python train.py --color_jitter=0.1 --encoder_inner_norm=false --encoder_patch_size=[4, 4] --norm_pix_loss=false --decoder_layers=6 --residual_init="zero_last" --eps=1e-08 --one_sided=false --adamw_lr_other_params=0.003 --grad_clip=3.0 --batch_size=256 --lr_schedule="step" --warmup_steps=1220 --weight_decay=0.3 --adamw_weight_decay_other_params=0.01
Rows from block 4 of the encoder of a small masked image model, named by matrix and row number. Rows with one number belong to one neuron. Each number is 128 + 24 x the weight over its row's rms, rounded and kept within 0 to 255. All counts start at 0. Numbers have three digits each.
Before each neuron's rows are labels from the 100 images, of 14848, where the neuron reaches its highest value: "strongest on" is what is common among them. Only what is clearly more common there than usual is listed. The data: stained colorectal tissue patches (NCT-CRC-HE-100K). In brackets: how many of the 100, against the usual share in percent.
# fc1: MLP up (encoder.blocks.4.mlp.fc1.weight, 384x192), inputs 96-191
# fc2: MLP down (encoder.blocks.4.mlp.fc2.weight, 192x384, transposed), outputs 96-191

strongest on: tissue: tumour epithelium (59 vs 15)
fc1.377:135129143110154118108120181137127166132095101129155155118120146100131152122104219125104144129137108119131097154116126108111129133108176125119125142094144148135135133166134117143113126136113118121098151165133134184144139091105139135135167105140122137122143136143107106138086113138109104141
fc2.377:153105164092116174127139096127145125168136132127106125159152071130143102127163154155130122140064137128131134105138154100117170112182130133155129129122158146134128160102096122159114112104174098109115137131121125131094133110158148129138136094113130105144115138100112176146115108117100109142

strongest on: tissue: lymphocytes (100 vs 11.1)
fc1.226:098155130171114139112092152183113139145130105131105154087167115144110108119113105121119112149116170137125101170143141158159155124120098164128098144126122129110165131140099102152091168158096135140146135103150130145145127140150144088119117129122178088137130075126129157136135100091145121093
fc2.226:096101118135149133146097128093128133118111108125096106125150096123134134158129118152130119099154114114129105133119113116157074139098140111141128138129161134100108122140156119108106141115128110119148107146131104173108160103140102117104150132121163108140158071121092166176139085130144119128

strongest on: tissue: smooth muscle (32 vs 13.4)
fc1.184:125170148120107162136110126119139147142143090159139136115119137163125123118081112167093105068101112139135148108108099134152140155150096199107105159126108058115149085119113152148057146137143135113145135152137150118159139126107147130098118108151136125140119114140127123089161124121162132065
fc2.184:147090120118168118135130133156116105113094144082112116110112145091118127120150126099148109126157177149101125156087152122114089098114151057138119119130121194130134172084151153094196127107152131115112086111155139155102136153144090128128131103106138133108145128141132153167102115118099118166

strongest on: tissue: tumour epithelium (36 vs 15)
fc1.197:105117112144141110104082154112129135161142118164129118129136148112112148158126118119162128198185136141084129137114154106116102123128115157110105146137146137174125128108145145108127132169140142147141122120068123144110141117122134116134095160127166137138121171137109140123133120143132147113
fc2.197:144123124109093146143151102161110126096118159124076133131127097184145090083110074135100114087093141141129112117140125170154144117128149090144134122105107116144146118124101142149154121111111135091119126160154116069147138134118123115152150125103088112106088128097135136126139131107112101116

strongest on: tissue: lymphocytes (65 vs 11.1)
fc1.347:142145086182132145129141121171157124156153117140141113132156144105139148152167126148102065112126113163180175150080133130136177124132121103133133143089157125128138145146131117140170121158169117131099117100139140169150133104146107122095144143125103099102107083153139130154142106130143094136
fc2.347:138157114134118127117109126119102106169127095099102069097162145146125128129120111147099120132106114165155093139091179157166127166145098110129147130145115108136159147111132108111132136119152165136106123119090165176106129139141165130116151132164103116150145116116142111135174107130155189147

strongest on: tissue: lymphocytes (41 vs 11.1)
fc1.343:158165104155097163144105128105142142145138135152139095128120157111177148122112144144108174122148134139146141109144077117104129141130145115124149142137088128138163107115142108121144200128128153166137109124153142108131128151184098127136105150113097108135159120103132105135126124079148109113
fc2.343:090101158119160106123162138153124142095122119136121161148121093165085093125141108119150104131134124121108092156087154147144135129139119125134114118111165109135067126094143165124122089152129104098119112169102136133135168099078159103137154105135130135132126137142137134107129158142104148163

strongest on: tissue: tumour epithelium (97 vs 15)
fc1.256:153131115142156137120105154143133134141120139108183187124126083140131106160091127126123141147148118110131085124137131073070108113115089125096171121127149127126113138133137096161124156165133136164096117185131087089091143099121155114119106104086154132113126127124140133093152130147139111100
fc2.256:102101147118083140082126110132168111092143135173118132157138095089180156116160124196114090099120122152136137143126129164141118163142139101133138143138122113116141142169118149130127121104118169123187134148141115124145162106157134153133121158148131113101131119131085145146081087139090129154

strongest on: tissue: normal colon mucosa (57 vs 8.8); tissue: adipose tissue (34 vs 10.3)
fc1.14:091142131121184105101139151116121144162152134079093125147101101143135125111137137101142133126095126100098104148129127122104109106182184076111113131153143129109115142158096112143133178123160143182127114116148151119126108139122110099142110160197151145072121220148137124124160145106117108085
fc2.14:147117109125137124141109117150103146088117129094150116127119079083140131134141107142122155099182178131124138117167152133067090077104122095168107085103111105109126102154087144124141143123097153114101119149135134108109108116163101118170153132137136133164111145119123150082123178110168096150

strongest on: tissue: normal colon mucosa (37 vs 8.8)
fc1.241:129124156134149124135115138066117139151127093166147124152157165147079168119095158099111135098150126108100152157121132156110120129125137143132171125174110104159122087142119161116162079098097131141140149112096129094137097158120138155143099121158131131123091125156135116115143122140164135087
fc2.241:109139121132112081116157147101135164108132084117124139132140102115156131087120123156157130148133115178140118132148157131144076149135152166105122159108175188114140133132110148137118190158142137107157111119106121132137192137128110087172150157109144110145169121121115154129139137108120167145

strongest on: tissue: lymphocytes (74 vs 11.1)
fc1.22:094178117102131106108077105149106124131113097123106127172143144104109143134161140107076141108089121118098130130123143126096085108123128133138146115180117097147115117133124121124141151159144110134107124135126139136104153154143124119139152098127110102107123157143171140134141114127197157134
fc2.22:166094113167176144154190135141151111123122171124163133074077118141134108113088150134171119137121121161156119132112101138136149156117148146107111136092115111106147137112115129128124123104121155132141104095120117118133111108081133122100106122138124154152129098108091068118142162140058092133

strongest on: tissue: adipose tissue (41 vs 10.3)
fc1.336:135102160137145082116144139136132149071153138126099116127116114129146157104115136141072116125118121111137071155115118117142130112131127125162110166142124139161133104120105129160121151135129145107163078140150108156125122147116125156117146132119064124103119149145100201146126110091139087129
fc2.336:145121094126135185113122130143134128173112127161147127133113160143084112119120138112147154132160111151091165115172129134102111143161100137110113101121132141111142149155142144111159143131126105139074176112106168114132135089128086101113113125145174129145131100073122060103135120125117154115

strongest on: tissue: tumour epithelium (78 vs 15)
fc1.185:143160107116104157135096150159089091151113153100156132130137112154114154136094133184128151170082109097125114123156132109163141124151151112120128143120096118110113169116121125146118099147084112141110130108112145130175132140088170147098069097096142164069155078142097135105121120134132149139
fc2.185:153102111157092100170117135130117108130141125138160168120134125114154113169091129168152116159136126126143103102107152149111162115106084096142185109126097110156116159162124163129133121159120102123139107107087145155111118145099114133151119117152127130097134080114111154126143121122125089143

strongest on: tissue: tumour epithelium (98 vs 15)
fc1.201:115122145150104166122114162132119122106139132147128135135092104143151140150101073101127111118126081165131097120145162132176156115111102148155079133109159121138124162138131093101080113137114098100158152133138145185164170172136107129143118120084077107115120082083135133156131118145137128152
fc2.201:100097149126117100152115129118070111125097154128108133105147148092123159129096137109148159127087115145116127184154140116104094129133166118122125139112105153133071098136170148091113136130139142101176106123102132058093118091134091143165076159145106147137122090145133110109131117122117114135

strongest on: tissue: tumour epithelium (66 vs 15); tissue: normal colon mucosa (25 vs 8.8)
fc1.234:158129112126118121148107199116158111126145123167181162131126129133104154148112093141121164177103141126056105131160154154153135101130121131098133136131120157139113108168171092115119112181103139162126118131121123125154170130113113145114108118127132120124155143137092128076116162106128101118
fc2.234:098105113127133095128135141126128097091136093150090147147081179076141121146109167095137118134147135119093160085090126127101107139143112133118146119165120142129153086131109171130132117113115105124111127140112079138129091115127117145137106165119135190109136159139106119129112125139116162143

strongest on: tissue: lymphocytes (91 vs 11.1)
fc1.45:143118105137077145123136154115120138103098094115133132100118090163096169112141145118145139173126082112097148150127101102131083146175102146148129106099115138122130113112134121141164126153170150146141091127142114091147132091161097114102154096119123112079132133126161144117124100098172119143
fc2.45:118150128133203124135147113148104115172136164119137145117123169103182096147142142141106115095118152150148101127148130152139190112110130100131115136147135133124135148159124126122093154110101138113104162126146148147119108161092134138134138150144132159159127141125115104123127116169109117145

strongest on: tissue: smooth muscle (49 vs 13.4)
fc1.228:121169119158107115155076114153096128078146091133091104149092086126159139152150151106163109123088136101125087177101091190141129112115147147151105161096136125134164094140089095074132170112091123127155099136100106120125118121133119137116104128099160180104145189113138121134116143136092120148
fc2.228:142110089113159140153115098090170115154114164095159112153128124146123165082117083105100141130101122165145162100102134098102137133117078087134154115157138094121166179143133159177152100124144156132109126172114187127100112102111097150147108095115173119106146089146106096121131109132138127140

strongest on: tissue: normal colon mucosa (73 vs 8.8)
fc1.315:154123099124145124155111114092134119159114090121117136125102117163121139144163155118144104093137096126104146163097164124173112103119131124184099132116129094125139122082131132087154127112145142088132153110108138155153139143148109146158137113135123103110154120101137173122165109130125100158
fc2.315:121145147119110150115121167137132109118142116119142120129167144082129128157121125159120149194121155143167092086159143141129137140166137146072164146146137164147164136146135133130110113139096127141133134132145140078117101102114165096101120170105129121125161190114145121149085119123123180133

strongest on: tissue: adipose tissue (41 vs 10.3)
fc1.178:118115155138102124118137141117107149142117162133119110137120125137179127155099127140163151102093193089109134143135150157100142094158129132133144110170138073098136132162128123145114139113111112138167112147154105165184132156119106110134179147135129145146146126107138099141128150111125149144
fc2.178:120154095075134139130148134141105118095140143140127157114152151170077130089165112146107130119166140118135144117155131109105166090112112129213149117098086124153155088157175138127171115145136143132103153124148161119145052125142156137130149129121133102136126096142138166126116089146126095082

strongest on: tissue: cancer-associated stroma (37 vs 10.6); tissue: smooth muscle (36 vs 13.4)
fc1.223:116069101143135112142133131114127114152158082117149077163133168106175115171114112102112142123149118113141131140127151165128116146117155119136160086131187054144160129115136115114140131134127118137094126122156148130156120110145119183091150094130165154148132129148140146140115131065104068151
fc2.223:135185156117122140112117130119131136092100162141111165085135085128099164112141121154140125136126159107114139129146127113125121103121087131080108198116069197128122113137120138142122112128124144121185112140096116138095126145089122107164105141134125080100113107117098120131130119176154188122

strongest on: tissue: lymphocytes (56 vs 11.1)
fc1.113:128090148116153152115148173141115145112118158131136148118115149136126143153117123111154094165094047107136140113172147095123113127110149143149137112095163185084147118105140166168121123132122151080113119109126080101172147150128151140154150124150118169099133124107137137136101127120110145100
fc2.113:128119107133116163135099077145135131154158118155117107147143135147107119136135120153073103105141177134089144143099098168111136121102069114125124079101097114181138148113092141103165122127136073144127142122131129166100138135152132115132112126134160084153126146141119143119158136133135106102