A small masked image model, trained from scratch: decoder width 256, 6100 steps.
Rows from block 4 of the encoder of a small masked image model, named by matrix and row number. Rows with one number belong to one neuron. Each number is 128 + 24 x the weight over its row's rms, rounded and kept within 0 to 255. All counts start at 0. Numbers have three digits each.
Before each neuron's rows are labels from the 100 images, of 14848, where the neuron reaches its highest value: "responds to" is what is common among them; "colour at peak" is the nearest of a few named colours to the mean colour under the peak. Only what is clearly more common there than usual is listed. The data: stained colorectal tissue patches (NCT-CRC-HE-100K).
# fc1: MLP up (encoder.blocks.4.mlp.fc1.weight, 384x192), inputs 96-191
# fc2: MLP down (encoder.blocks.4.mlp.fc2.weight, 192x384, transposed), outputs 96-191

responds to: tissue: lymphocytes
colour at peak: brown
fc1.20:142157074100140106151122135152119121158105100146096136136141116140110191124145141174124153116136105152129148100117087124144145137091086155091136136114109120164087115153112134132143144121135121110106156133126129096125147134146159110133108110150169154111165113129171154136161144134149125125
fc2.20:125086188119104134106118120094119159103165124127117108128118126104159068163126105085135107132094160128136105152130165129140106139148163103165115101130138140062175147111147139129103134151108134144142103131165129138134113121133105119098174139097093109119124156121125079133083087124105121156

responds to: tissue: lymphocytes
colour at peak: grey
fc1.119:141185083136148137128104132164152149142102138091104115157149098082141157131141102112102145120128132155092160174135144193149161099106145127107130134124119153107141125145101105122114157110107088141130129121126122101125153129110096171091119130126103155067126145097100150127113138130144143138
fc2.119:143123113128142128118111137137153130109136128104118129115119103134160101103094086155137148110151148137129098110127166147146125121131116119110137155115119140132135094108127150144176098112143121091161083182193138123113141149153129094131114144128121124163138164150103153127139155109143080160

responds to: tissue: tumour epithelium
colour at peak: grey
fc1.126:116116117070088151121128122157102121107126129139138083097116121179155163106117086147137120152151148124092127162167150103133146126134138138126133139104161103129120122154141154169178154160158160113128140082141125112113134155136143135134102142193133119122153144132088136122132113140100114091
fc2.126:138135120133128144151108138111136074138157144134117125117111114090111141133191124111086090124151130113096154107103140152114111148123126119144179108164094153159128115148075108155119086106113129183103157126148109143135172112144109147106129158116141148113165143136131113127132099149157129133

responds to: tissue: normal colon mucosa
colour at peak: grey
fc1.34:088173186108110150138150096109118133129124108092106129118106156145141134140137146125158135157105119125111074181112116099107112093163119156141141167137149074105111134139102132131136134151080121121179133154136090138162137124112113105104132165126127103125144143158113156121125131102133159126
fc2.34:159118122119148077115164114120156132127127128076133158109131128113077163106157170131148138121131125155139113074162127151088125130107197130114102118131133107139079114145137139119134130133119118125145121100116131120159112124114150189179151129157101105146079105088097126099115130139134144134

responds to: tissue: normal colon mucosa
colour at peak: brown
fc1.127:130136114107114112147144121113113130132137089117138085112118109129105140121189137117125123126149155125124106121116142123084130144102169139108123129123120106122152132148119139117138170135126120145096142149094096107108107138115150100153105090110114121147115094164106122131145099117057145133
fc2.127:139137146121158136091098142117118117125140153140123169159146116120124106113081103162117139128106111134108160150136107129146132118145105135131121137098133152142095118101148123121113088150116125105156113100131156159145150109137122159099129169124143145099115131091135151123089167159203096104

responds to: tissue: tumour epithelium
colour at peak: brown
fc1.78:128111108162130143109153165133172119111100132113173100117119117156108142115128150133107111128093157119171135107123119118118146103124117149128134109138161133118134157146089147120120107071118141104148166127118113117097101115140113119106171075131125103104141132103164110133137131130145122117
fc2.78:107127141106090122168138122161162100134144170112103118156103113138138113074140127154117149082112113109155113113119127098144136138099129082160150143116145151167109106140108137137161097112128124110154133144137163145095114130154132143176128211149091156148131120130168121143153174131140148114

responds to: tissue: lymphocytes
colour at peak: grey
fc1.32:097119158105135147112155132124107103122126108137110138102116118076139121146159123129174084145129168087107131121167113140127200129105083149173145124151168103120140116141130153059147109107143144144133095138125134148112122114120136149115161135121157104136165138135138155102169073127086138144
fc2.32:149152103127116107137134125129156131133117144110152101157142120163125142093106119109098145121150127122116128149080140117141067091155187120078128129127091151136125102096135110168094152151085135106114139115098105091144139133144106092149126084131089123111073113117107091156107160142165105103

responds to: tissue: tumour epithelium; tissue: lymphocytes
colour at peak: grey
fc1.233:132130138116145111161083155183123168081155111114142129121160145152132138121129123096121115119072110140143126118055129126141158109155180123100120106120120121156146114131132127120116099121086123122101085125148125161141128189114103175150118139133128152128130065079123085154135150126073127091
fc2.233:144099130117138111089132121171135126109098101122118115108121079118125139195130107164150149112159168126123102127136135170092069143089170132164107170129142129148129144151136131180132096145129137132156167109139184082140124076146193102139119113098119101147152119142130196102131124117139112157

responds to: tissue: smooth muscle
colour at peak: pink
fc1.117:133166089131142156144123105115129135181106138154115137116113090145063158156082141103124119166158134135118150138155144145118085156122169096127103145108112115129133139114094159103122122153128159125085151124121153133149123135145110109111101113136099154113114150150177130128133136136115120115
fc2.117:133082136130074112139125117134137115109111109117132117132147136149173131127151108148141119114137105141173129127104109119149139144147068160174134102147172141124111114095128099145124130111093114122116095100121052114106129093115167122156152161103145106110142069103128166116116110117086139138

responds to: tissue: tumour epithelium
colour at peak: grey; purple
fc1.268:155102102151164124085098130102158130133138143145144137149146125154150148131116132125131138179167126103122116130160101129143127160149072136143091098097142124175129153103139100118160147190140123083104144144138151105079133146172075089112114117137156096090130130150151129095136121128152124162
fc2.268:136122134112111133094140127112129101117147158132139144155110111159147138112135145128110135130152110125101137162150126126166109125153101122120133146119155138143167131093120107143089102123150123113126182118120112143127158117107109174136121140094122162084127161148154070134142135161134139137

responds to: tissue: tumour epithelium
colour at peak: grey
fc1.44:129122106135137114079121152134123145144125179170089087073112144170109126118142073132161165131157104150151157105141133118105164131100125182153122138097124145130122166133145129120139092120131111121114122126112139168129130141178122161113135169117134139125154138133114182164151136150164136129
fc2.44:116108102119104163156125096105133112109109073113177149173108126091148132150120154121108091128110119099110094174110134132127119116146128069124140117124134118126124056116089130128110151098133122105163115111131101071122101126071118102121101083147133106143112134110135070112099110114092087126

responds to: tissue: tumour epithelium
colour at peak: grey
fc1.175:098157101141147146115138156139107117144124115125163101108084162142142135137103139105161132142148131142065148117111132127119152149093115119109105122106147126116127112119163119061120189166118088151105146134118060172156146138122146111114140144080158115135130185138114095125139114138118109132
fc2.175:155116114100076122116109112171139126159130106152149123133143102155135130098143094145095156138106094121122128109133154124129100088142144108170182173163136131144129152102115108124138104090129144157138140137144161077129130120164132125162141126170149150115105150106112169159141111127116125118

responds to: tissue: normal colon mucosa; tissue: mucus
colour at peak: pink
fc1.96:135157135175141101139131113151122127145138169096135112135103134138174130159129141106165153137138138155134106158132166105127146119142189113124105127147137160125099104124142153161136128133097116074126127131125152086131131145143130111083074085102127153168140130149127081140137158104137119130
fc2.96:130059111119136135175117145135096145105124145143103109149128111146110090132084082140135093114122111113117132120123085136148149116138132140083121116116079109128127135178116076125082093149145167171171174099177137130145124134165126135150141159138110140086131076124112138094112096130152132140

responds to: tissue: normal colon mucosa
colour at peak: grey; brown
fc1.55:121122127153144108145138141153094100146148171136119109139139153132147086151123158083155121105109139160088125123133147124126105142145125128135146124130125144109122134100105149149167122162100133127130148149078118109133062124108161092161093152117121147192143058109186109101134111113105127131
fc2.55:112129115171158126098149109139127108144111118160128124143129163104104145114130137118177111105156095149094139120145106144068091120158109120104059088114116146114150097076115117162108120156110124163152152150125155131135164102126138131142143086154121127131139125111138099083115089129137166085

responds to: tissue: normal colon mucosa
colour at peak: grey
fc1.88:109114123121120135160157172146102103121141067093131107121094175122135114088112186116138165184092141126108113147136116103121121160142135126069117144105106150145127127113165123112128113131137130096139127150152107122107156147107097099155102122134115168155125154195121124110135105109154101142
fc2.88:146123120122127094120117155105118148110111158129129102136113110068100074111181097104135116160133133171116121133159160152121123133091156092118122113133126106118094108137132156121132117144115120126156188101138138161120101076135125140118110149141130103113128108120107127113129130104142164152

responds to: tissue: lymphocytes
colour at peak: grey
fc1.151:110123140066170131074122171172097126114169145132126144134073103110063111147111097105152115140107106156138097142168126149124151086143162117128122111162095168152128111120119124131134135144111113180110122131167144096145150126115112137085112096155102100121137104114128154133111095134109115115
fc2.151:133157154102128158123157122135155111127156133118135107140094129137124099145132156090121143096135110107175138136137136096109130142118117136103144088125138128137088157109128113079059144089156157135160134108099138087119121148085134174132112107126140155137108098115149094145132127161106146094

responds to: tissue: lymphocytes
colour at peak: grey
fc1.118:111185187107139108098151110172146143113071155148100105170128111140148105139115139125110171104152085176157137151150122106106133101087130114104150162163068133152150138118116148152133122160064162118113171140135080120175124127154105082120117082150146087095154095128125124118114145123126093145
fc2.118:137077085127112173147091161100150093123169126129147139110123126153121165093142130151131095148110168126123121094132127169165128166169128131147071104098193108122097126118128122118126121099183100114145092130115164123106128136134130138111144172113089170121090154146107147129101079131139150133

responds to: tissue: lymphocytes
colour at peak: grey
fc1.146:153122120130177129178118104132142129131128050137139080148173121169160160103161128137109135093144127145146152138095113095094131151100146115091160126122147127127093139138114107099163158100111102122132088085106117119108089110127125147174080149099122130131097113107123115112129171108111106076
fc2.146:102101143141148147123119174152125113083105126105120157137093152101063127181113143153137116148115126118185139128154123095111146145152137126123095134143117112085119102144154181102110115149122202141142125147151143133111159136112152125090125131150081129103135155121150119171135107151114113163

responds to: tissue: lymphocytes
colour at peak: brown
fc1.380:146135113159104128168156148159171109102158134123128151122106122119137151131127126153114219147175114107128124103131086129119090127126171129154143143105112136163143151129118160175104078113153111150140157115116114142143116063126146111111122109107088107162091126134153117133104098148104129091
fc2.380:133152133114143162097099110105105159149114127146104110140114150122118117099120163117126054104118149164107122182112168127121168128126093110122126103125179126094115145114138084076141166126101134113081121137148139120139152179121138116180118139142183139117145115157142153114154143104148142171

responds to: tissue: lymphocytes
colour at peak: brown
fc1.157:171110081142172106115132136156130124110101130113110146122190114151113155141111091152132107123166144143100126128151123147098117123167134157120144110126087137119160090120153106127159070094114128134172132145078121101159106102147134131149157106085110125131170091158170079132109130123107131145
fc2.157:133168115123116159154128067114139085099126139143152087175109087099178137158116128132100164112132111095122143099114113116122109092092149097166098126160154094101109158137166122178116123126102124146103103142124132090113117135121117112122129145123149071105100148095128120131130132148112122130

responds to: tissue: normal colon mucosa
colour at peak: grey
fc1.356:163129114117133108154137161128141101148100126158121117138182115131184137105145130075103083154079156105117122153096125127124123121163165100113116135099110157187131131066138121157128171156102166146146141132076086102127120117142141150142103144156117136132120136103119118140095121145126170099
fc2.356:090130139129134137117103110131119153121120118132146151147072056100103126137143108150098130119164166117150134107182104143152119126133147148131140144111147140093139097173108121120104127116126127122131117141179168136147186171154136133097101104107128135097120144159146127155101172150144086108

responds to: tissue: smooth muscle
colour at peak: pink
fc1.338:105183113126139139134127160147114139153126111063142146104112092125126173162094113147158144103177095145118146125120113133142108100206146118125097140172108147134148099095121123082144164138112126137136135124162109160112125127118117146139109138180127152134095097103154088155135121087111092136
fc2.338:132085184167100118131136102132115102139145111192095132159162110092143110113156158155087108128105174116123126127135138123134128149062099147105115115113104101132129133131169145163118104120116139151113124115124135087136155127141110065125145103094112128118153150098132185121095147153130139124

responds to: tissue: normal colon mucosa
colour at peak: grey; brown
fc1.49:155092095140115129107111135127158091130148166112168136090119145134161121118132115093108137077084140144153132147116129140134123173113166127168115118171136116115118154131105131137132102112074111133115132125144146129110171165096123093120152138162175180134146123111157117130091135124119098098
fc2.49:089153175120140107141150103120142149101114094153103126141131150112064159127153149133149098164199120135095148107146124141098100127139081149111130142085132154132152127121151116109131116141125143132136140124093103129123096104156153150144132127076095053110120103110111145140137081151128147115

responds to: tissue: lymphocytes
colour at peak: white
fc1.171:121147142120142137123139108130162122131134127104129071095142126128143131140121111112167092126131103116111139138123173189132123121178120144131107102151120141107157127094171142112132122116104126146105165141128120140074122159177119089181135139123138145121146152116133111109144122093132108145
fc2.171:135085117132071116169109150133076128148135135138110135142150146117129118132116104163122127144132140140149128093130102094122120142102150118143152140091179124147100131138077123122130145159168116110180110105153110126169136112097167176106145165140124115125108106110140139144125175163115131106

responds to: tissue: normal colon mucosa
colour at peak: grey
fc1.47:118128146155139114148144168111124079167161144149168157102129099104136129123125110105133096127136105146099146159109140165120134137112138116154109178128101121158163155101135121125071101082102120147128103097110119116169107175117127101101121118116097144090149102124119106086128091137158128145
fc2.47:118128129159141118107131101130118130101172113148118121113160095143133148143108164100122089126113095115123115105088079138149086123090102104136166151156163129085133127138103150085170134114107090152129133101106060122096133067134115144090101153117138117145123142163101117169111144165104138119

responds to: tissue: adipose tissue
colour at peak: white
fc1.134:106068116127106098159153170150125140135132115094129136044134134092092126096150160135137138109151152134159156121126112143127107139148112107135129094183141175127088183152108128090093146137113103119119132132146111140156101123122105108118154106142091144101108151129108168103126120117120143119
fc2.134:134146141120178131097121121108135108121138131148103128178080135123141121176125135086085135176131131118118113156136145112131145111154136149117123190086114134119165068107139154182137119125148136139095113110116160109124158126123112140112119161071155099133133131112159083135124129129125179124

responds to: tissue: lymphocytes
colour at peak: grey
fc1.191:118155104156118117115076148136146146118162155155120128155115091174138089155121177083171151104101128120144109145106141182131116099139111147094134146153129108107149129125149114138118130169107090139126148092110111114163165133094124100140137130143193096138159137192146131157129125130124146125
fc2.191:135098130138164155155149128123093132158089062090136174147142108129131157132131080167119126119174123160124117081117188099137130134137140127095162119118137112128140176129120135132119156113135150137161107138138158159139131105156140154133160132116111154126141131096152165126100125170140083156

responds to: tissue: normal colon mucosa
colour at peak: grey
fc1.115:146142113140156137152145169129114113090086175127091110151164167112134141167129142091100122108091165150142047114098146152111109117151119149125119094132129125104167094109123135117129085124117130159101115183087122117122101160155122092150165123149172130104130157156165118088129131151147148135
fc2.115:116142138114135113110138169121088161132135085137127152101124079115092139081142102169153112154106140150124150124156120125136138116124152123107181133124094106144097123118105151083150139173168135131177126113154122151089177135136198130133098139177095137103134119150118102165160098111135161128

responds to: tissue: lymphocytes
colour at peak: brown
fc1.104:119120137125143133079130125107101143129095166147090151123141150114143162129142107155111161175136103123116144121076110118119112172141141121127096143119144183121114102157125132119137093124153108131093159103145110093128106094123157142063141146127169140079149091134135161152142116117132180102
fc2.104:106120116143106094183118147151167118154121115105151141117123166172108087123130126112102113111106162119136129156132125105139157122123140149139127122113169066178177134089159108137137129157146130135135133129126143161170103156139088149140114148106076104152114132127168117110162127168142107157

responds to: tissue: normal colon mucosa
colour at peak: pink
fc1.172:090116110152161117102120124131115121147148079099166123167142120163126140126127124105089103098109118133139158135138122089174083137130101136128117111142165130106107179083137101163093104133123154153136105115077171193102153104105124089131074141123129122136124130113120106153129139123162156147
fc2.172:154166167140126112135140139110140143066100170139087118104102149106087138104103145174152127180105132114126105116127108165100150118131134128138147172135093134151133096154133166104151188095105133123123121172126143112139102139088111113138154158137099107149127097145116164135098152145104151125

responds to: tissue: lymphocytes
colour at peak: brown
fc1.221:142160129109162069122101152103138160114103126173112122109081061160133122111106064205133134141134134126148119123158132118118147171141129178080136140119107104130161123098138111114175103103130140100123112108121105123123133106121113159172113122109149144126132102132134118125126085093121136160
fc2.221:129138086179104149166068131173114149118114121140098119142138122108129100153107120122134126113162147105145101071098115137143134132147132152116091138168145125080146140104105126147142124084121116144099102140103125149115110146133136102101147137136128136117118138122103115142158193115128114138

responds to: tissue: normal colon mucosa
colour at peak: brown
fc1.301:104141144121104170164133105091092138155136085113154097129109132147125148145097128111121114100120130178119116129098156114109130150092078135118159144135140138118101106149138130129110157152128135171132118171113118139096134121058126130089139120090140108146197118140117133124113149082120118095
fc2.301:137141158126152118091175152085162104136126108140146158161185124114130178105155126157131082132078087124131113152110107170137080133130126119138149095140127105163097167105165146114120143137117139138149120114110130110129138121095098128120128139149115120107117144126089113164114101162112133085

responds to: tissue: lymphocytes
colour at peak: grey; brown
fc1.366:087127110136064137136122081132147132108140124134145135121143131174081158111119142115107160166131119182121121124108092127073150118125175109153082157147106125133153124156130150153143088089127112137140116121171146118092106121108141167131120161124112120140119085126125160159131164166131143133
fc2.366:154123133120189129122139122118137127147118116100153104108078140092145126152122118153172119105145139093129131123129187132162078153147096153112177117090145140125109119081110098106140152151122124098094151130089119141152112119165147108149114113147155127113159156131117092124130077096104111098

responds to: tissue: normal colon mucosa
colour at peak: grey
fc1.31:164108154121101112147078141136154090158097120145133153130154134149188100146174101063107098145084142136120180119097141162134104171123121116135125156125138118148127138114172120146117133126087121163096153119076119134123076114166133118129087155115071149144131137134158111097151103149098114129
fc2.31:075138157142158157089128134152129126150154143132177122193112154105176178191136134096114132159162143111142122101136110167142115121147100113149098180087122147106145078097188124133131135151084126131093110109112117125133120151147116159107089117106123123120134120128131119126152120131136134117

responds to: tissue: lymphocytes
colour at peak: brown
fc1.365:101144151132139126156148137144134132091075123098128134167120100131081140130124118142122170110120148142121149097143134142118161108132110183150124130165151098146105104144125109145142111123131150121121160107087120141141126124172141088101145101181057112147152124111119140105108143136106147107
fc2.365:159101082124098108089123122132149127145180133164106115098115161134145118098145152104125115173139112132141108158121121127153077135099149098152143099082118134121158144108137173101116131150127093131135135153167115131133117118102088157149106126106207153127104118157111143147144115116130087174

responds to: tissue: lymphocytes
colour at peak: brown
fc1.219:100138159129122115152152164118109085139160087112128106118131113147134124147170154123146136112110167135129145129131131109108187128165142136129166150122130116103123133107114163149099127128164138192157153135138115098142121135156115122125157130097175093083087182191146134104156132143196109140
fc2.219:162130124148150119100131096153122169115079151115135138134126172112124129149090108134119125164166103160132096162144141147111072117109115140179094117138140156143147129166132116113144184125099127082114074108130174123143125111117152136150117141146105144132157089087135075127114136115077136096

responds to: tissue: normal colon mucosa
colour at peak: brown
fc1.168:110107138130110148147196169121067107108134096082148153106116117112106132163098116128142171144093205148147148123123110110097105075148130110117145101122147127112100109091159143114115132134136116175118132103137152146108117071124131123143133131132163114096173110126123138134131082137129159148
fc2.168:145131115166111116113080125148127129160111151134150158200131127116199117116148159133117071105140101141126128151128181134178135154096135156121124124125100129175140126180148111117092119145129163144170126111098140101120099163135088131119091152130089128109096113136108135119139137136128120154

responds to: tissue: adipose tissue; tissue: lymphocytes
colour at peak: white
fc1.352:081113103115170082168122105150149121114127092123153136169120124161145188138144139084146165105127167112120106129140130158138134146167122134122134147148134146115124088134152130171096129100117100099108126109135146157168107135155163122123131154148104087119128113128148186118110126156124125128
fc2.352:203146175150135130136137142098093124163087140137114117075104113079127091128108136177123096141126123140117175132132133099108128117120119127146145144111133122148149146139080106084140130136172144111153136119118118120108130101113093118123128123105128152102131109128118087165107099075133145128

responds to: tissue: lymphocytes
colour at peak: grey
fc1.346:139118132142115133106107144113151132117137163127070112120129159107111119116183093112123128131114135145110157117128159114139128139060119111122139134123129152107073169135125128139166104147155113154091085075130163109113127126126138159161138138148108107075148103114131122119113120137098093170
fc2.346:144095128084146120113216115142128108117091169165147183175129087110141094086109153136149149099146139113079122136140080098085121111137133142107106125162116157111102122134092171156112116105166099137106122141140140101118187107160112098154144147130143136140140163120098169110101105126098139124

responds to: tissue: tumour epithelium
colour at peak: grey
fc1.3:142098126109100138087126161135140112118117140108130130145100124118168155104126094132110091090117118172108132125088152144124123136140161127121148138113113136142128149170156121097081133155128134129144128129115162122139124144081147130104120108143114135157146103141157138188182124081137142094
fc2.3:155146109091108094105113093147147156110116106116146108144152077113114138097144125154102139123106093126154130137116122084130128087138164110121110137112120093129107147096066144149147137104104140134156145142121165111147130152152126139173088153141134154155125125138124129125144175145124092151